A small sound classifier, trained from scratch: batches of 64, 15625 training examples.
Rows from block 2 of a small sound classifier, named by matrix and row number. Rows with one number belong to one neuron. Each number is 128 + 24 x the weight over its row's rms, rounded and kept within 0 to 255. All counts start at 0. After the name is the row's rms in percent of the matrix's.
After each neuron's rows are labels from the 100 clips, of 14976, where the neuron reaches its largest size: "top examples" is what is common among them. Only what is clearly more common there than usual is listed. The data: read English sentences (LibriTTS-R).
# gate: second MLP gate (model.blocks.2.mlp.gate.weight, 336x128), inputs 86-127
# fc1: second MLP up (model.blocks.2.mlp.fc1.weight, 336x128), inputs 86-127
# fc2: second MLP down (model.blocks.2.mlp.fc2.weight, 128x336, transposed), outputs 86-127

gate.3 143 [108 119  91  83 140 134 170 132  73 106 135 187 140 132 114 113 128 107 110  76 118 121 112 122 131 164 141 140 130 117 131  88 137  72 150 108 116 101 167 157 127 122]
fc1.3 127 [140 123 109 154 142 127 182 107 140 159 111  90 159 141 163 144 176 117 119 198 120 103 173 142 132  85 111 117 120 134 174 133 106 154 146 183 119 182 101 123 132 133]
fc2.3 130 [132 144 152 142  98  66 152 134 142 129 136 109 135 115 126  93 105 118  92 134 155 123 119 154 103 145 119  86 156 122  88 178 140 142 156 136 111 135  90 170  97 149]
top examples: voice: female

gate.85 090 [ 89 151 140 140 117 173 122 132 153  78 121 103  60 150 145 103 130 148 142 107 102  60 100 108  67 104 130  67 140 105  75 113 129 123 141 142  89 145 135 168 113 118]
fc1.85 095 [156 154 151 173 140 114  84 130 136 152 112 152 145  92 110 144 113 151 120 154 128 152 112  76 134 129 146 153 145 144 117 115 148 131 107 139 122 126 152  90 116 156]
fc2.85 090 [135 127 140  72 135 165  99 121 133 118 100  88 136 117 117 117 128 133 125 195 128 111 131 108 133 103 115 141 133 112  57  89 132 118 123 143  57 182 159  94 176 164]
top examples: voice: male

gate.11 090 [130 125 135 104 123 124 181 155 109 130 125 136 131 145 158  85 162 110 134  83 140  71 112 123 164 132 138 119 135 150 119 121 149 152 144 123  96 119 150 108 105 149]
fc1.11 084 [120  98 100 100 179 140 173  82 115 125 149 105 127  97  97 135 105 133 168 144 127 137 142 155 101 118 144 109 134 104 109 121 120 106 149 147 134 152 122 149 120 127]
fc2.11 079 [ 86 132 128 119 164 119 100 152 124 140 127 168 114 149 119 111 163 141 133 121 115 150 192 154 118 118 119  81  76 127 111 146 193 158 156 133 113 172 126 130 115 102]
top examples: voice: female

gate.61 138 [116 131 123 125 121 157 114 127  97 118 136 152 132 116 145 119 189  86 102 118 152 100  94 145  92 119 131 131 108 101 161 112 116 163  97  97  84 102 157 112 137 128]
fc1.61 155 [104 111 104 130 112 130 126 139 117 117  99 152 135 174  91 118 147 140 141 124  97 124 110 161  99  99  79 171  72  86 128 144 163 129 132 128  85  94 173 118 178 130]
fc2.61 135 [136 132 133 124 159 122 118 143 102 122 134  92  96 153 122 125 108  78 135 111 131 110 195 135 124 138 114 151 146 107 104 133 105 107 162 122 102 170 126 120 135 114]
top examples: voice: female

gate.89 149 [ 86 137  94 147 116 121 148 115 138 173 104 140 111 136 157 119 172 151  91 100 122 123 119 114  77 130 124 115 126 140  64 154 141 101 121 141 131 146  80 136 147  97]
fc1.89 142 [135 129 144 120 139 154 109 142 141  93 155 165 153  87  96 141 111 135 134 151 100  98 147 129 121 155  82 140 146 125 177 137 153 138 129 100 124 134  97 126  96 113]
fc2.89 135 [137  92 131 127 175 159 105 177 132 126 133 136 166 109 133 141 132 133 113 109 129 114 121 106 167 126 138 109 150 145 127  87  58 189 135 120 126 115 112 111 125  75]
top examples: voice: male

gate.312 120 [113 120 104 159 135 140  85 123 160 121 135 144 109 116 130 162 115 105 158 131 138 137 116 147 127 105 100 132 131 144 117  95 135 131 135 110 119 119 142 162 107 122]
fc1.312 116 [127 139 157 161 144 146 170 148  95 153 138 102 139 127 168 120 147 133 118 123 127 137 118 127 132 141 139 137 152 114 118 136 107 120 147  93  85  96  95 110 145  95]
fc2.312 123 [144 136 126 167 112 150 133 114 119 103 151 117 143 158 106 113 155 100 137 123  83 167 144 116 162 112 150 105 110 137 154 154 163 125 110 138  96 108 118 169 159 146]
top examples: voice: male

gate.195 058 [ 97 128 157 113 129 116 168 155 138 174 137 113 119 135 118 117 130 144 124 122 181 113 135 110 105 116 111 102 123 165 145 141 137  90 184 103 173 123 113 150  91 135]
fc1.195 069 [142 157 102 146 171 125 108 190 147  84 137 128 131 154 105 134 121 125  76 100  89 119 162 136 104 119 120 153 154 150 131 136 157 165 116  91 157  99 139 150 124 136]
fc2.195 072 [171 136 123 121  96 120 122  93 117 136 116 109 106  99 154 133 142 110 121 127 159 123  97 108  98 121 120 159 104  90 147 134 115 122 196  79 142 150 120 160 115 128]
top examples: voice: female

gate.302 109 [144 158 120 122 126 161 133  80 121 153 101 136 120 140 104  94 123 138 100 124 125 133 117  98 101 129 137 134 109 134 121 115 122 104 142 139 155  82 162 138 151  87]
fc1.302 111 [137 133 120 120 128 145 121 121 103 129 119 120  88 124 123 144 112 136 118 143 135 178 130 119  88 197 146  85 116 142 123 154 157 137 110 150 156 149 144 140 139 115]
fc2.302 123 [125 121 116  63 135 179 133 170 116 137 156 113 137 165 128 148 125 124 175 117 124 160 101 133 151 108 152 141 100 131 134 167  95 166 113 157 108 150 108 155  96  99]
top examples: voice: female

gate.17 021 [108 119 124 138 131 121 126 196 119 151  96 122  72 150 102 107 188 143 152 129 112 130  79 123 145 142 156 164 166 109 151  91 201 151 121 109 117 136 115 159 134 123]
fc1.17 022 [104 139 164 129 106 132 152  75 169 102 115 142 164 121 111 149 140 137 131 175 161 124 153 132 120 166 161 102 123 153 155 121 124 141 124  89 120 114 125  77 185 117]
fc2.17 026 [102 153 155 137 130 145 107 111 108  95 141 174 132 124 121 144 132 150 103 149 173 143 118 111 145 121 113 104 140 101  96 137 149 163 132 102 146 124 198 141 100 123]
top examples: voice: male

gate.45 137 [148 115 154 103 142 136 146 114 114 100 140 124 106 137 101 132 102 119 106 100 120 131 140  90 121  67 144 123 164 174 131 137 131 132 153 120 108  78 149 122 105 142]
fc1.45 145 [ 72 135 161 102 159 119 130 133 127 116 141 121 111 121 114 134 134 122 149 119  93 161 155 133 151  92 138 110 159 161 103 136 122 144 146 121 139 143 155 126  93 171]
fc2.45 127 [140 144 135 144 151 134 108 167 134 122 150 117 131 147 128 128 128 157 144 148 100 170 122 106 122 156 146 116 119 143 131 176 150 156 146 134 100 108 102 115 180 109]
top examples: voice: female

gate.333 038 [157 129 137  86 106 155 112 168 116 107 149 152  89 148 126 121 103 114 140 166 122 148 122  64 130 109 129 138 150  90 114 115 130 118 128 135 121 111 112 174 107 118]
fc1.333 039 [ 87 122 129  99 145 116 126 147 124 144 115  92 124 139 156 127 153 129 133 108 127 132 129  92 159 109 119 162 167 106 110 125 138 103 158 118 136 164 116 103 119  89]
fc2.333 049 [123 141 118 116 121 153 159 165 114  90 120 126 147 144 131 136 139 141 135 144 133 139 103  55 104 135 124 149 105 165 133 146 151 168 147 144 140 113 108 144 131 124]
top examples: voice: female

gate.92 145 [152 116 168 121 107 111 141 188  82  96 103 141 167 164 124 123 110 127 130 162  72 132 113 105 104  84 153 141 109 125 123 105 170 114 149 140 127  99 143 139 107 131]
fc1.92 134 [128 141 159 102 133 132 120 163  99 145  96 130 177 138 114 108 127 173 134 173  93 147 117 115 142 117 168 114 163 134 119 134 164 107 188  90 127  88 149 159 147 110]
fc2.92 145 [137 121 123 109 110  67 153 101 136 135 150 129 130 121 161 187 113  93 122 111 152 129 110 120 138 186 134 128 125 133 134 115 143 144 127 130 121 138 103 106 128 108]
top examples: voice: female

gate.140 125 [118 123 139 153 154 165 120 117 106  94 128 113 100 136  88 167 101 126 158 129 138 143 103 110 104 106 102 169 109 139  84 132  96 136 144 101  89 144 129 119 122  98]
fc1.140 111 [ 66 145 141 129 133 123 128 120 172 121 135 116 116 167 109 174 110 154 130 161 122 138 121 138 136 102 104 131  83 116  98 141 134 154 162 131  98  97 116 113 147 116]
fc2.140 128 [145 120 144 119 159  90 118 109 113 147 115 135 160 102 143 137 129 136 114 115 140 124 154 114  97 128 121 124 172 124 126  99 123 123 129 132 156 130 135 167 136  97]
top examples: voice: male

gate.125 085 [152  77 102 107 155 157 130 100 153 116 119 127 118 109 140  98 144 134 112 119  92 112 147 117 118  76 140  92 144 150 115 146  98 133 145 123  61 156 121 128 121 160]
fc1.125 095 [120 132 157 135 102 111 139 102 163 108 124 127 121 132 139 126 162 125 115 124 158 148 150 139 145 177 101 102 190 110  76  86 121 136 116 118 144 145 115 125 156 115]
fc2.125 098 [ 90 114  87 161  58 167  86 112 173 173 110  95 135 135 110 151 129 154 106 121 105 150 151 117 150 145 103  75 139 135  95 122 163 140 160 166 147 116 106  84 146 108]
top examples: voice: male

gate.128 095 [135 127 143 116 133 153 157 164 154 131 161 161 163  75 122 122 110 147 131 117 116 146 146  96 125 152 144 145 117  85 151 154 127  79 139 140 134 122 128 113  77  79]
fc1.128 106 [137 120 182 132 140 129 121 128 109 153 160 113 105 174 116  90 131 105 108 155 135 120 115 138 111 125 105 156 154 139  92 142  91 111 174  99 154 144 132 166 130 133]
fc2.128 111 [118 103 160 127 114 153 132 131 141 140 109 105 138  85 132 117 190 186 115 133 138  94 115 125 123 117 133 121 139 115 121 139 101 175 114 132 162 145 162 112  78 121]
top examples: voice: female

gate.107 110 [161 107 118 121 123 117 171 138  98 129 156 128 103 101 105 180  99 127 131 142 134 156 107 129 155 108 116 126 134 132 144 116 128 131 105 131  99  95 105 178 143 118]
fc1.107 116 [111 137 131 112 139 135 116 123 106 106 145 120 137 139 141 146 164 117 150 153 113 125  83 112 116 110 157  94  97  95 111 134 141 106  91 144  80 122 140 156 163 125]
fc2.107 113 [136 108  93 126 110 125 158 129 105 128 132 102 131 110 132 137  73 115 144 164 130 155 155 139 148 156 154 131 148 150 146 112 102 105 160 127 123 122 156 130 142  96]
top examples: voice: female

gate.96 147 [163 125 125 141 134 123 129 124 117 126 113 143 101 143 112 182 119 123  86 128 121 108 132 111  91 144 146 123 130  96 181 134 105 172 113 136 153 105  92 109 141 139]
fc1.96 141 [131 112 126 132 124 133 143 156 117 146 109 125 136 177 123 133 119 133  92 140 141 142 137 120 143  80 107  62 108 149 110 122 137 106 158 108  75 101 155 157 138  68]
fc2.96 149 [125 149 121 137 119 136 131 130 141 160 113 115 193 133 141 130  93 143 135 139 121 130 122 129 140 137 113 169 139 139 199 114  99 112 129 116 151  91 168 111 154 106]
top examples: voice: female

gate.315 037 [134  76 153 127 106 152  73 165 165 134 133 112 107 109 141 126 109 169 148 147 119 111 133 144  87 121 126  88 125 183 133 119  95 130 135 106 105 161 103 124 115 103]
fc1.315 046 [103 101  80 156 135 161 144 136 118 122 130 104 144 105 106 133 121 145 115  95 151 103 116 137 139 112 124 146 121 156 124 153 115  93  77 111 119 136 108  95 122 124]
fc2.315 053 [ 81 139  93  83 105  81 140 141 143 141 116 150 159 133 153 105 160 124 171 117 131  96 162  83 159 128 144 163 155 160 128 113 105 101 124 122  88 164 104  93 109 145]
top examples: voice: female

gate.103 063 [136 127 137 155 146  68 106 164 141 119 122 165 129 113 127 134 119 148 141 114 118  97 107 147 136 103 114  85  93  87 103 121 116 131  97  81 108 102 120 146 116 129]
fc1.103 065 [150 159 116  80 142 103 118 159 133 146 130 134 135 105 141 116 103 125  85 126  94 158 111 131 125 118 150 114 117 138 135 121 173 120 197 147 156 134 159 110 132 130]
fc2.103 072 [112 124 132 112 144 131 111  73 119 144 111 115 110 100 112 133 132 184 142 126 151 123 111  78 134 114 134 111 121 156 157 118 119 177  72 120  90 142 154 173 149 141]
top examples: voice: male

gate.185 149 [ 99 147 151 143  96 134  91 138 135 130 155 118 115 102  71 139  96 120 158 144 110 115 118 102  98 123 111 154 117 138 132 129 103 129  93 136 144 152  95 126  88 105]
fc1.185 147 [148 104  96 129 138 142 156 141 128 113  95 115 133 158 119 126 115 109 182 151 130 133 144 124 111 154 153 147 132 133 133 141 129  98 145 180 156  65 121 106 123 103]
fc2.185 134 [156  97 136 115 120 137 165 145 115 159 139 121 134 148 133 151 157 127 151 128 116  89 130 105 134  97 131 151 140 117 117 121 149 113 138 122  76  84 132 147 163 112]
top examples: voice: female

gate.213 145 [132 109 175 142 125  83 141 160 103  95 165  65 130 120 136 130 140  70 136 144 121 140 112  99 148 115 120  92 105 111 117 136 147 131  89 115 119 171 144 115 106 170]
fc1.213 135 [169  89 140 139 124  68 136 136 123 119 145 111 125 117 135 154 157 132 143  95  98 141 129 140 138 118  99  99 105  97 162 167 110 126 117 118 138 165 125 104 118 144]
fc2.213 139 [115 167 166 163 122 110 127 149 116 153 128 142 135 121  77 153 164 131 101 168 128 165 125 127 117 104 141 128 122 130 118 118 103 140  98 137 153  95 132 128 132 141]
top examples: voice: male

gate.242 018 [143 120 135 165  67 128  97 132 137 176 119 114 128  95 135 110  82 123 116 104 126 126 136 135 144 117 100 110 131 128 134 156 128 157  99 113  92 117 121 117  97 127]
fc1.242 026 [153  95 150 126 130 144 131 156 128 130 126  88 136 135  97 152 149  87 117 148 122 136 147 124 130 105 142 115  77 141 161 142 149 102  96 130 109 155 132 123  97 155]
fc2.242 026 [157 108 136 124 140  96 124 147 144 131 141 104 113 162  98 154 190 121 129 117 178 148 135 132 149 134 158  88 103 146 151 122 137  98 105 130 112 145 127 137 107 121]
top examples: voice: male

gate.63 174 [103 114 147  94 125 128  96 134 136 158 118 141 112 107 137  99 116 105 114 115  99 116 102 105 129 123 124 149 121 108 156  86 102 125 108 139 102 107 125 122 146 119]
fc1.63 171 [137  80 134 133 118 122 128  98 151 168 111 154 107 151 137 102 138 128 106  97 114 153 159  70 146 103 128 130 149 111 115 130 118 120  92 119 147  94 139 144 186 134]
fc2.63 142 [153 130 136 140 118 130 124  96 142 124 130 115 131 132 150 116  97 156 119 131 122 157 129 140 122 140 117 144 129 129 115 148 145 122 115 112 206 121 121 126 139  61]
top examples: voice: female

gate.144 018 [151 134 139 126 116  94  99  68 114 147 126 124 174  97  85 135  86 136 147  92 104 121 115 164 133 160  80 149 160  76 112 148 138 146 101 128 155 126 122  97 139 128]
fc1.144 020 [ 86 112 139 127 118 146 152 105 150 130  84 154 130 135 167 129 115 122 106  98 177 144 104  96 164 143 123  93 128 140 130 175 174 132 145 158 148 152 122 121 111 122]
fc2.144 021 [108 143 110 134 147  78 158 117  90 110 132 109  93 120 130 145 130 153 148 157 136 117 134 146 136 102 170 140 113 162 119 159 151 151 132 142 127  86 148 127 150 146]
top examples: voice: male

gate.127 106 [124  87 126 139  82  97 115 138 102 126  89 159 107 121  74 110 141 150 154  79 163 116 102 160 124 112 120 138 164 124 104  93 101 105 123 115 120 150 139  66 114 117]
fc1.127 112 [116  89  94 140 151 109 106 106 128 125 123 148 114  81 107 138 116 153 160  75 114 161 130 154 140 119 152 112 115 127 103  98 142 116 155  98 134 143 139  62 133 125]
fc2.127 116 [ 97 143 144 187 166 105 140 113  98 130 127 127  99 119 147 113  99 110 116 129 148 123 122 137 147  93 109 135 132 128 123 142 134 107 135 149  97 127 128 162 124  93]
top examples: voice: male