python train.py --arch="conformer" --model="sound classifier" --dataset="read English sentences (LibriTTS-R)" --train_examples=15625 --gain_aug_db=10 --n_mels=64 --hop_length=160 --input="log_mel" --spec_augment=false --win_length=400 --targets=["voice"] --num_classes=2 --norm="layernorm" --activation="swiglu" --mlp_ratio=2.67 --head_dim=64 --fused_qkv=true --qk_norm=false --layer_scale_init=0.01 --inner_norm=false --subsampling=4 --layers=8 --width=128 --positions="sincos" --kernel_size=31 --mixing="cutmix" --loss="cross_entropy" --init="torch_default" --residual_init="none" --optimizer="muon" --muon_scale="match_rms_adamw" --lr=0.0051 --momentum=0.95 --nesterov=true --orthogonalizer="newton_schulz_5" --adamw_lr_other_params=0.0013 --steps=12800 --batch_size=64 --epochs=52.4 --lr_schedule="cosine" --final_lr_fraction=0 --warmup_steps=380 --weight_decay=0.03 --adamw_weight_decay_other_params=0.01
Rows from block 4 of a small sound classifier, named by matrix and row number. Rows with one number belong to one neuron. Each number is 128 + 32 x the weight over its row's rms, rounded and kept within 0 to 255. All counts start at 0. Numbers have three digits each. After the name is the row's rms in percent of the matrix's.
After each neuron's rows are labels from the 100 clips, of 14976, where the neuron reaches its largest size: "top examples" is what is common among them; "loudest band" is the band of the loudest frequency at the time of the peak. Only what is clearly more common there than usual is listed. The data: read English sentences (LibriTTS-R). In brackets: how many of the 100, against the usual share in percent.
# gate: second MLP gate (model.blocks.4.mlp.gate.weight, 336x128), inputs 0-127
# fc1: second MLP up (model.blocks.4.mlp.fc1.weight, 336x128), inputs 0-127
# fc2: second MLP down (model.blocks.4.mlp.fc2.weight, 128x336, transposed), outputs 0-127

gate.68 074:117145113151110216127138136116166123133144127175145165189115140061128092140163105196098109142110186123139100109066140143192069114123180164108111134149111156149105092119139142087124089121120099150103090110134131148102141104178103174069032120118113089151179186092117154152089106092115123167169158150098080082087148088164162123124135095118108148183087132127154150075090122136142156167122
fc1.68 077:127094080149171097147137094110111078114135151092122084110120131174140149078100159080121119138114132143099155157183144112068170113125090075170094161132144148189156148064134115197150154151124180144131155113096134131198124167079115105167174096140127143116032094137113154122136130136128073025135121138166152133165104158104134126116129118112153104060168110124125102160138185077149109095147
fc2.68 087:175122108111135211117112181126102148163134094013155103085171145145073189098128136098138085153115132162115129077146123170105111118142132156121133117130143075120119119098090147146110122070162151141145122084128087167109121058102122150116112115120168163064123138123142142102104158146140211124114102114170145136129132107113217123142121130145134127142182109167077177093140122194138074079157
top examples: voice: female (94 vs 52.3)
loudest band: 250 to 500 Hz (53 vs 13.3)

gate.333 049:106129154148113091155192079114134110169141148139160107142143152084219126207154109140146078177169098145139157101121124115140080117157135161079090165176136033137161167161148121105132105097138101135096102115171171112095146099117130097143128148097142111140108096161117164100116143127184115130161122130133131132195112129168089150120106138104104147149131120143111066190044158104217141159091
fc1.333 052:134123137128100139099075090188095156126136095152108138145135098175102104079106101189115153081094095090129116165167106145116176133125124125155167138149127211131093067115153109173090159197124171107131116149082153139213108152168114143145133163111121102160153120111119092160132144118078171104137085102119157143078105078091166111133176116180104137071090134106122168092204114159075075121148
fc2.333 056:078144168135095132071092160159128150127185111121163106096183148182083116172118131138105159163098121098125086135145121107076148125171144110187172139091140115132175118159149145145155158115118127141099161158162187133110163108165107211151144146102095164182056109126142180195131139112185162129123071206132127176106085150059140102147112143146066152140112101121119154129096162129103168121149
top examples: voice: female (97 vs 52.3)
loudest band: 250 to 500 Hz (44 vs 13.3)

gate.123 029:094161141101098138103107141217176093177116151125122144157097165096110212146117086104139152151136169058078171134227110113151082137114126151130093157121145121152122129116088121138142092084096193176090104164117116108138102147145120170081100148187159096166129082148111153103145121119092063149096139129109158119070098130124121131134157126137118113099043095155139112150104120157140089165073
fc1.123 031:141148163141156080152145069067084139111139110114098129151147107160171065100151147107127110074142106128170132093154121101102178132177072160119141096159120103106155138078081157106140148151158072113152076093176115121122134149167117101165126094146133133122108177108133143175062162123196150106166182129217064127136139148156094105108090176120103147126172161050109084129125114091122173110118
fc2.123 032:149126114117151154150120152198103103113098089146086125168082088104140129113194059128121140151116145151094129120144147128149145064100147126121129115114140137153214122137143098128148134131157159136164092131186111094115141124128116147132151185112133117108135138178073139023107160195223158153197188114129089145112158078127086056134186147116142082137099155097130108119127132146167133148162
top examples: voice: male (88 vs 47.7)
loudest band: 250 to 500 Hz (37 vs 13.3)

gate.182 067:075161155173186183078116118154127116144158081172105171172083172158117183135150158071112077138106075132112118117167121140169152155151133131118110103135144161125171129151153153069126135135119115143080133140104151122145064184143158100139134118121105152142077096104128139117162033155199140114086115122127090100179127158153139082090127123095164103121089119129083202145143100127069099071094
fc1.182 087:133151145154087164191060146138119089152136127104112114138101174134134124096144141091156150096103126094169130081109193114129151068087114120067146148067109143113088156097112107115032126116179131080155147141116131162175119125130172057173123093134147167084123178166115091129151115141093091144110065093129091164171171155155154079135136093132124125146142103154153087162171082106111203154123
fc2.182 081:083125158130188125139084166126153068191134099127145096142089140138143105189106156145078174155105103217074115084138123084120180154165124111144124103085100161128178125211111085106150151164137142148166138135121129114154121150111120113207159115085139133152080098153112058109145150104121122132095101156134111146193116163106157108055153118157130149148122116172134138153050154098123127107075
top examples: voice: male (95 vs 47.7)
loudest band: 4000 to 8000 Hz (63 vs 5.3)

gate.318 122:125101090120140099151166199118163100095179090163156091084179110123161104136098111120104137104122075082100084112096180088123166114121156056142167131136211117089106207198116139182166115099142150137101114117134118112187135096101143129138111172119117130169137131174080097091119140159171117069107094103157126156152104130164096105073105115177123128076150108155080124179116168142113089120129
fc1.318 141:144134129106159099164131158165125049089099087166113148100152135044080118100148200108146153150098144178101124081135146104158112097161134056187143145120123102092110141168157150199142145087136110122074121146131112100139114089108152131080154106112107069186092092103068115093174116131109116088134133150153123134170139155136089100118134088141159169125128144174162095178072174155138079171088
fc2.318 132:107116079162131159087127049114111111084117110135155098153109111144127078141149073092075117127105148073222112079093098145135110107103103140120159138092137135060119105122114170145122144145129075125153099178134135114117123115121103215148110154099130112116168102122119123140147104145091102111107134075153208201135125129117064098140096156126144124143138170114105104088102169199099195187083
top examples: voice: female (95 vs 52.3)
loudest band: 4000 to 8000 Hz (44 vs 5.3)

gate.81 129:071192075173118128170163111142138115165186118097106131196111121083150104083166115143169137091097181073088175138097116096099114116129110119119100138127110139164088158132130144163067147147081180153078121175124139097156188129128041137089152156118129111116143191108107160138126133112136123146072130115150153135149112109018075107160143142165098106144163106143090166135154124125099166153100
fc1.81 130:174135165076128133109098114147084122145116200159141151091109127167166166164120132127084085216155087135153133143154128136130148146169173112164100134096156095080187116142100099141196140105168080131164130058120150132084046125144171137125135133155125165064143113153101151102127146161165120102124138138123040165117133143179137075151112094117144111147099132131120065080057107131160114139157
fc2.81 118:111100114144188121099119147109091124109131093122083121169062116110143128125154146144059175158107120145089163234163108124120176141141124109170142129158138068144161096096125110128167104132180099122105176127188158156093119129195123164153145079144108125077120162096143161178117151156134124165108120046197155108126036129136128100121124130143138135158135173129096099114128154102152051112152
top examples: voice: male (91 vs 47.7)
loudest band: 250 to 500 Hz (37 vs 13.3)

gate.64 094:099166124141102130090127096208117085185057133184128158236178100130171177110157084124167144120052166120121111144107104104129111126099129108118128140173105138125077073100139175137171071132128133133155087079159151135105129112180161139101168120131115168142097148138132123138166116197157138182156129179111119128109159095092104123092159111140152107184141138092147151135151088116113078076116
fc1.64 098:143145150071069088165147122102193157084186104105139105169110115142141120156120123108097088151142125167138112134196133154134126140154107152101118128064123169071155122147135071112156203091105123116122172131094151140195098163069099170169151151114122156046110086131139104078100086110115156136153141133125078099143158127137105159137149105157088113127132139197103121064113059083099125184110
fc2.64 093:174101091119105198145134113132158141135157142166145073140132153123128067190135156154162138145101136091174133164126126134107163108121128070181156125134173101156095094154171076105108169106116087137124128139098197126093156180194138106096068142140139127135135156116110177068108191145152090134118109075126160164126052132088100086135109108134096142120089091107119179139174114033107115157149
top examples: voice: male (81 vs 47.7)
loudest band: 250 to 500 Hz (34 vs 13.3)

gate.234 152:115110118149108181119174179117136093156088103132132099141082161180135073138087137117125176095166147115141144134104185090116131115097140155188096145112115109144167167139118126103096144125165147138146149058153162155149148126146090140055129088133127123155133128106126112114089189204203114130123169147101179099110116093143108159075089094138079117125145191103144147089164027134094194151097
fc1.234 133:155073095123060177081121136093133124135172143125139107151103199153126123106158119110192191149083094115117143160109179115144123139146083132129091140160177113162154113152121081132106125126175117134113200116136102115144152158096083162124139145106174112122097119042133150100062200206108192165167182127143111159158106120117084128131135165138142156108133082090106108169076096146139138171108
fc2.234 138:175136135086172149108090166116162099112099102123120170181104167144154118129158123101172141136150158169119140163094165112111144093176124156158085150139105165101118154165143118203169101119129167123109130100129095113130100059097144104100187143087088127170175087150157086131115076130116122112091184141081136117090146073149093189151037155145129145143103177160076068147103120112160070152167
top examples: voice: female (84 vs 52.3)
loudest band: 500 to 1000 Hz (27 vs 7.5)

gate.28 119:130123092096128166125140115188148097081105165135199179128127168146117164124140134085108156076093148107112110144106089096134129157145195097205158135161131082140170111160047156129164156161139148111084133117173182113094129110153146124165152141157110149083117076166113110109122127151162129112144090118086184113074049121114138092034130147128152080163087085097139116127127149103065133144122
fc1.28 119:099114133144108133202136137060136089127075095148094116101162146086139066118143117076149144107177117172136134145085171182100157166125112161069106100176159118169075101137133110136142182093116168142144170120106055134140089148107130117122132140134120124162151129091115099104101069117150097121109189094156065139212146057112138103148163175122119140090174067142123153119081134150183129150112
fc2.28 127:171156074115149099168111044110083108132074127088133120154109133094086159162155106145186091133131147165148102131107159128153156118172114117160095141109165081069123140189145177137151163189165147120097064098089169136141090124161165087102123073085176152163094093156139142135149109125150138122115080129126092136115168105134068224145149188152123102109126084162149129083092125136101091116118
top examples: voice: female (86 vs 52.3)
loudest band: 250 to 500 Hz (34 vs 13.3)

gate.325 154:209136054195114129094090149150151108146150122152103135111097159111109089133126138139122128096148156165121125148131124124200083093152125150132176085090078086115128179081119144081108140097180153186129148122168158132150134118078113160126161148181160162108131149135138164110079076115091153119099093120168125122117121151089129068067157133151225114180122075110147148151153140116089054104142
fc1.325 159:060150178126167127152141121084113152075107135102085113133104105158146140103132083157116157139095117082181152137151114140105152155102088096140155169196131157077093113172109084176088109143107143103108170126143066119097118145189089108169124115126111175094126130111088079123138156143207082141091150142076117135077160119143093151140100096102061192122156212148140140124150075138188125135123
fc2.325 147:136124158125143092149159100109132134112127154173131159176082102126115116099114135147131141108113154163160143115111087111156122137119168123113057132162165158125094095151157188094168059126149108133162161097096159175064126123144109098121155106132106116165145131114170064119107142119123148110119132090121063135116087060127161095136133174082119130109161089183115041170150128048098018115069
top examples: voice: male (79 vs 47.7)
loudest band: 500 to 1000 Hz (32 vs 7.5)

gate.191 133:120162095135065168143164128132157072183148140147175176161169145074078108158115171171110135113153141124123089161136152102138114132107086133124142108088088061155161128162142103112090102203139166117095118119118091134101133081121133101170075183076163137102161081170114154104118127205142100135096123206168111155089122084067151137150106117178124184119121091124148141110111089089161081116123
fc1.191 116:202130159139103071134128168148154122118086145122134085140121121162148152083124131080153118126114101102090180094114117179110118129185088142155116177115147118113062067075171128097111148079140095127161111083159137103136139135111148134124180119170089128103014170082127101112181144115120191136155103118067128099139188160123155145137123154106141091153133199111109133177079139155133166093085
fc2.191 123:079113139080115095148141171128124105108160161125155153075162132137048097190126144091138126122190112151097104137083159103149091120133137138107148140094129179116133075130172081188193150078109138162120067170083178100113142135103125100110117089100104162063168127115143119181130149143172128143166135134050170098115071099108158156142179169116161149081154090120118164128122134135133186074151
top examples: voice: female (85 vs 52.3)
loudest band: 250 to 500 Hz (36 vs 13.3)